config = dict(
    targets=['family'],
    head_dim=32,
    label_smoothing=0.1,
    beta2=0.99,
)
Rows from block 3 of a small image classifier, named by matrix and row number. Rows with one number belong to one neuron. Each number is 128 + 24 x the weight over its row's rms, rounded and kept within 0 to 255. All counts start at 0.
After each neuron's rows are labels from the 100 images, of 14848, where the neuron reaches its largest size: "responds to" is what is common among them. Only what is clearly more common there than usual is listed. The data: photos of plants, animals and fungi (iNaturalist). In brackets: how many of the 100.
# gate: MLP gate (model.blocks.3.mlp.gate.weight, 512x192), inputs 0-95
# fc1: MLP up (model.blocks.3.mlp.fc1.weight, 512x192), inputs 0-95
# fc2: MLP down (model.blocks.3.mlp.fc2.weight, 192x512, transposed), outputs 0-95

gate.320 [142 117 150  81 179 130 143 111  88 127 139 154  86 148 165 122 116 139 129  97 141 125 142 122 122 139  89  95 143 149 135 124 148 155 173 148 114 123 130  94 113 146  88 106 150 118 153 129  99  84 140 116 146 147 133 120  83 142 101 138 103 107 131 137 155 117 128 166 122 145 153 127 157 128 123 132  85 106 128 145 134  98 141  82 101  95 134 125 137 132 153 150 155 149  77 134]
fc1.320 [136 108 134 147 146 124 124 132 153 139 147 145 127 178 134 115 135 173 118 103 135 123 140 182 145 160  70 140 136 150 132 158 118 137 105 146 153 129  99 102 110 140 163 139 139 116 146 155  96 107 107  89 156 148  82 134 158 120 117 135 159 138 125 155  79 131 146 122 146 134  63 148 124  89 166  97 122 107 139 122 136  99 149  88 113  74 118 105 113 120 137 114  95 144 125 113]
fc2.320 [142 179 130 144 122 126 142  61 120 127 124  95 149 115 124  85 104 129 134 189 164 109 129 124 119 151 131  99 130 127 138 126 156 163 114 164  94 105 141 116 141 115 142 127 121 133 132 146 144 138 141 129 123 114 160 151 201 112 114 117 146 139 142 135 126 143 106 147 197 173 123 124 157 125 165 124  79 133  81 102 185 169 110 126 104 146 140  96 150  90 129 107  94 115 133 130]
responds to: phylum Arthropoda (74); class Insecta (69)

gate.455 [124 151 128 117 110 174 140 118  79 104 173 163 106 150 114 121 134 115 118 107 182 142 138 186 135 141 124 145 134 145 136  96 159 116 127 162 116 133 119 115 133 120 175 167 131 106 129 114 155 145  87 147 141 107  86 172 145 109 142  85 150 159 138 122 139 128 120 158 119  88  85  95 125 122 123 156 158 118 153 123 118 144 101 153 142 133 105  92 106 106 126 114 116 140 101 132]
fc1.455 [119 134 109 167 137 157 139 135 153 116 156 129 130  99  75 131 170 117 174 118 118 143 134 134 149 107  97 127 183  93 125  96 140 124 131 119  93 124 142 105 149 105 199 145 139  76 156 148 161 177 120 127 140  94 116  99 129 123 117 164 150 150  88 181 105 138 159  98 117 124 105  86 150 130 140 161 134 138 109 105 140 136 138 135 182 134 146 138 113 136 123 161 109 131 127  70]
fc2.455 [150 141 145 109 162 101 122 146 117 148 109 144 127 135 155  91 119 123 148 120  82 121 144 147 115 103  94 121 104 120  98 128 145 141 196 170 151 178 135  89 147 155 166 156  85  81 143 140 111 140 118 139  66 130  99 141 149 137 140 128 115 109 146 149 129 110 133  84 162 122  93 174 116 103 121 126 123 160 126 114 118 113 189  70  83 124 124 181 112 125  98 176 120 109 124 171]
responds to: class Aves (87)

gate.219 [141 106 113 123  97  90 133 177 170 164 182  96 111  76 152 151 143 133  87 152  94  89 143 144 152 126 113 139 125 130 163 134 152 152 102 174 108 156 136  97  88 172 163 123 144 109 112 124 135  78 134 142 127 115 152 139 119 159 109 115 114 132 151 102 133 129 149 125 120 127 110 124 117 181 128 145 142 112 177 114 121 144 146 135 110 119 167 116 105 147 115  98  83 105 139  93]
fc1.219 [100 106 123 112 130 138 101 132 159 147 135  98  99 114 145 121  93  94 121 103 155 105  95 151 189 148 135 109 127  89 124 167 156 123 116 117 110 136 154 112 126 160 154 139 128 154 107 133 117 112 137 103 145 126 124 144 124 106 148 137 147 137 103 107 155 160 164 119 151 187  93 119 119 140 132 121 108  83 162 110 114 144 103 149 150 149 112 130  81 109  94 107 146 121 104  68]
fc2.219 [158 122 123 125 106 107 110 134 119 149 103  92 129 144 131 151 105  94 102  81 123 159 114 153 134 147 133 123 108 180 153 108 148 135 148  98 144 107 134 162 130 101 120 115 155 141  91 139 106 118 127 156  96 139 104 100 146 152 106 145 127 145 135 127 125  83 131  97 117  77 162 140 178 165 102 147 109 130 105 133 133 161 123  89 127 169 154 110 112 159 153 165 135 120 130  92]
responds to: order Lepidoptera (31); phylum Tracheophyta (30); kingdom Plantae (30); class Magnoliopsida (28)

gate.339 [130 128 118 123 130 140 151 107  82 105 117 112 132 101 153 133  97 159 154 163 140 149  79 142  99 131  92 131 126 130 127 122 110 162  93 123 116 135 101 110 125 145 167 135 159 131 120 142 112 145 102 120 112 141 131 176  83 145 148 133 101 136 129 125 149 134 166  97 122 142 132 164  83 142 152  91  99 123 163  55 117 117 133 135 162  82 125 120 109 144 159 161 122 124 116 117]
fc1.339 [132 155 109 143 139 131  78 132 161 107 111 122 142 148 117 108 108 176 148 116 144  79  98 155 129 118 169 102 124  98 162 118 110 122 109 150 135 156 144 133 113 162 167 113 130 152 129 106 107 113 119 124 148 153 113  94 157 121 133  84  94 136 128 140 107 121 153 145 148 174  99 141 101 137 111 150  98 112 159 119 125 158 179 138 145 134 134 123 139 121 151 130 116 100 144 130]
fc2.339 [175 125 111 118 147 134  79 103 111 115 128 154 137 165 135  85 126 149 164 121 117 110 120 139 116 122 126 158  77  79 133 165 165 116 161 166 106 155 101 102 131 135 146 122 126  60 134 127 104 101 120 117 123 143  96 110 136 151 143  87  80 119 148 142  95 105 131 132 143 125  92 122 113 162 105 148  98 117 111 148 170 127 116 149 142 105 107 158 105 129 175 130 143 123 149  76]
responds to: order Lepidoptera (34)

gate.65 [ 99 116 135 150 112 134 117 135 103 127 110 116 112 115 128 121  99  96 157 142 171 169 126 158 117 154 135 131 144  99 168 157 140 133 103  93 132 137  91 130 153 105 115 163 137 165 114 141 121 162 104 162 140 141 143 162 120 153 134 100 111 137 120 149 122 135 169 123 113 130 130 132 109 207 129  91 157 140 131 117 156 125 143 151 150  95  96 110 127 103 121 150 170 116 132 154]
fc1.65 [ 97 136 125 121 119 133  97 145 178 155 124 168 118 157 126 155 136 105 149 130  69 100 139 112 149 147 138 141 136 162 137 112 138 154 114 127 117 124 136  72 102  88 102 134 107 146 107 108 134  90 204 173 137 137 107 158 127 148 144 124 111 124 126 143 103 105  94 111 118 137  95 139 125 170 111 171 111 128 127 151 111  95 129 150 100 108 109 159 107 128 103 163 123 145 134 154]
fc2.65 [140 137 146 140 118  98  99 136 171 122  99 131 112 143 124 145 160 155 136 139 112 127 133 131 109 171 169 143 105 142 130 106  93 153 107 138 142  56 115 124  88 148 128 127  94 154 154 119 102 122 148 144 107 135  84 100 132 144 143 141 147 105  87 148 124 131 128 145 115 131 146 126 120 116 143 107 118 139 137 101 106 135 113 118 125 156 125 123 146  96 126 124 139 130 149  88]
responds to: order Lepidoptera (31)

gate.373 [102 137 124 127 103 120 142 152  94 137 149 112 123 173 138 106 116 129 126 135 151 152 119 135 160  99 127 101 104 119 152 188  83 136 192 117 110 137 136  58  94 136 114 125 100 148 102  86 108 117 165 112 160 134 162 166 104 103 128 106 140 140  76 179 146 134 120 139 122 122 106 130 157 130 144  97  90 107  97 185 135 170 136 164 113 108 106 127 144 151 132 117 115 131 123 120]
fc1.373 [155 136 128 150 134 163 141 140  99 177 168 128 121 135 123  83 150 143 132 124 104 133 157 142 120 123 139 123 139 131  99  97 127 113 163 118  92 141 125 143 130 164  98 103 109 118 130 100 156 168 122 148 127 125 156 110 151 109 104 133 122 105  97 147 167 158 134 155 133 145 135 163 155  89 123 151 116 117 155 151 152 110 110 160 127 160 135  79 149  99 132 142 103  99 121 114]
fc2.373 [128 126 147 123 121 154 138 102 171 146 132 142 155 143 140 140 159 127 124  91 172 103  97  76 133 130 119 145 154 130 171 128 161 142 100 144 123 117  90 137 141 173 152 173 147 125 127 102 141 145 143 130 136 117 153  76 140  89 105 125 150  81 140  97 149 125 151 172 142  91 151 139 131 109 141 130 150 128 123 134 117 171  99 120 123 126 151  92 125  96 124 101 103 121 124 110]
responds to: order Lepidoptera (33)

gate.505 [130 126 115 110  92 101 128 128 125 145  94 135 107  97 119 143 156 101 131 144 127 113 112 152  87 128 131 142 145 112  97 125 127 128 151 100 135 112  80  77 155  91 142 155 167 135 133  96 141 171  93 138 150 102 117 143 151  98 144  89 131 154 160 109 132 115 113 167 137 141 140 109 118 103 161 116 135 133 141 161 132 108 107 145 134 113 138  95 156  87 136 101 105  56 105 121]
fc1.505 [ 97 167 138 125 111 118 139 133 122 126 139 137 140 109 167 141 150 129 155 108 125 153 130 164 153 162 103 135 107 127 135 130  98  86 123 115 114 104 116 128 133 112 144 218 111 171 172 161 116 107 128 111 129 101 154 137 185 178 107 145 122 165 125 114 133 160 136 118 160 108 112 114 131 132 153 100 171  97 135 171 126 156 145 112 139 141 157 132 160  89 123 116 128 121 117 110]
fc2.505 [125 125 101 137 122 147 117 130 125 157 168 156 147 152 108 105 129 139 130  80 146 121 108 148  88 132 141 111 142  95 176 140 117 106 148 154 146 165 129 102 138 104 139 147 150 157 183 105 149 162 127 138 168 120 100 165 125 119 142 143 164 190 120 130 166 140 157 129 114 133 158  93 114  89 135 100 142 154  68  99 146 102 114 128 147 173 127 123 107  95 164 118 125 180 143 141]
responds to: order Lepidoptera (39)

gate.509 [141 158 151 112 172 121 134 123 139 126 119 132 132  56 136 152 150 113 137 113 122  97 130 103 147 132 122 102 173  95 126 189 138 135 128 124 130 198 145 143 156 128 128 186 195 112 144 147 123 173 127 131 148 173 164 138 111  94 123 126 123 123 139 118 103 170 104 104 115  98 112  88 119 170 158 112  72 116  77 152 117 119 124 140 137  94 149  79 184 122 133 152 179 139 123 111]
fc1.509 [ 99 115 130 145 104 127 112 140 140 123 138 142 104 156 111 130 145 105 151 154 140 133 121 122 129 125 133 148 172 170 104 148 144 145  68 100 134  77  92 131 171  97  90 123 146 126 179 138 119 120 159 108 135  82 147 124 150 107 105 147  83 140 162  94 122  89 130 139 157 111 112 113 123 113 100  68 140 147 120 117  97 154 108 113 132 143 141  84 100 122 112 124  80 131 103 110]
fc2.509 [113 181 128 156 142 105 127  80 114 143 162 123 124  73 141 125 174 156 119 158 153 100 109 158 136 149 112 132 141 129 147 114 168 122 102 117 127 135 144 130 115 137 119 107 128 179 140 158 115 112 121 157 142 112 104 112 158 127 127 109 123 115 114 103 174 138 129 106 154 164 174 129 146 106 112 117 136 116 112 158 111 139 100  92 139 132 159 146 119 131 119 106 146 166 108 144]
responds to: phylum Arthropoda (60)

gate.83 [100 109 113 121 132 107 122 132 136 110 136 113  78 156 126 105 113 119 114 120 100 165 125 149 156  84 124 110 116 117 131 117 147  78 142 154  60 107 119 126 155 155 113 120 121 135 125  93 126 160  93 138 123 165 170 139 121 163 131 163 118 117 162 126 100 179 165 133 109 108 130 135 177 128  93 109 115 118 118 107 130 140 114 119 123 152 138 114 131  99 131 124 103  97 115 162]
fc1.83 [107 125 123  96 148 122  85 125 140 119 103 127  63 133 125 106 125 104  86 129 154  96 142 145 190 108 118 175 105  98 140 129 118 114 135 125 126 118 127 126 171  48 149 115 112 149  96 156 121 119 111  95 148 141 112 116 130 129 153 115 114 150 142 100 145 153 144 105 127 124  98 124 105 133 141 145 104 147 167 115 104 157 111 141 107 165 169 114 140 116 165 145 122 155 168 140]
fc2.83 [118 181 167 157 160 129 135 128 142 141 100 140 127 122 156 124 160  91  94 111 190 130 146  81 115 131 107  85 162 106 134 117 152 127 142 125 160 185 121 131 139 125 125 152  93 104 128 149 120 143 124 122 158  99 116 152 125 149 140 140 166 104 132  96 126  97 131 134 118 119 160 105 124 146 109 177 117 103 139 131 127 126 147 159 160 124 130 106  98 136 133 144  82 106 139 167]
responds to: class Aves (87)

gate.370 [ 95 125 102 139 137 116 133 164 150 115 120 104 123 139 129 149 109 136  94 125 118 171 104 146 164 110 118 124 146 127  91 140 137 126 128 117 127 112 118 148 177  84 104 161 117 105 151  82 143 126 137 117 126 127 165 144 171 147  99 136 146 143 120 137 142 165  97 135 120 126 110 131 140 112 111 115 114 134 105  95 129 129 134 155 123 122  96 111 131 120 117  97 100 107 127 160]
fc1.370 [127 141 114 133 106 123 143 139 163 113 140 139 129 151 116 104 172 107 131 155 136 129 140 116 142 118 120  98 197 149 120 160 122  85 128 113 141 110 140 111 168  85 150 124 109 121 163 137 151 107 104  95 174 162 155 116 182 124 121 139 173 127 108 115 109 134 132 105  99 145 117 168 178 129 116 139 140 141 133 131 142 113 154 137 153 160 118 130 100 143 102 100 116 111 108 109]
fc2.370 [141  81 107 137 128 117 133 128 144 130 130 148 117 104 113 141  90  92 118 160 146 144 154  89 119 121 134 128 121 116 110  88  99 149 163 160 133 107 147  74 110  86 140 154 137 113 130 153 133 100 147  80 124 142 141 132 133 126 144 136 129 120 131 133 151  87 140 132 125 170 102 115 162 101 113 136 144 175 111 161 143  92 135 132 138 128 101 138 169 155 132 115 104 151 135 132]
responds to: order Lepidoptera (31)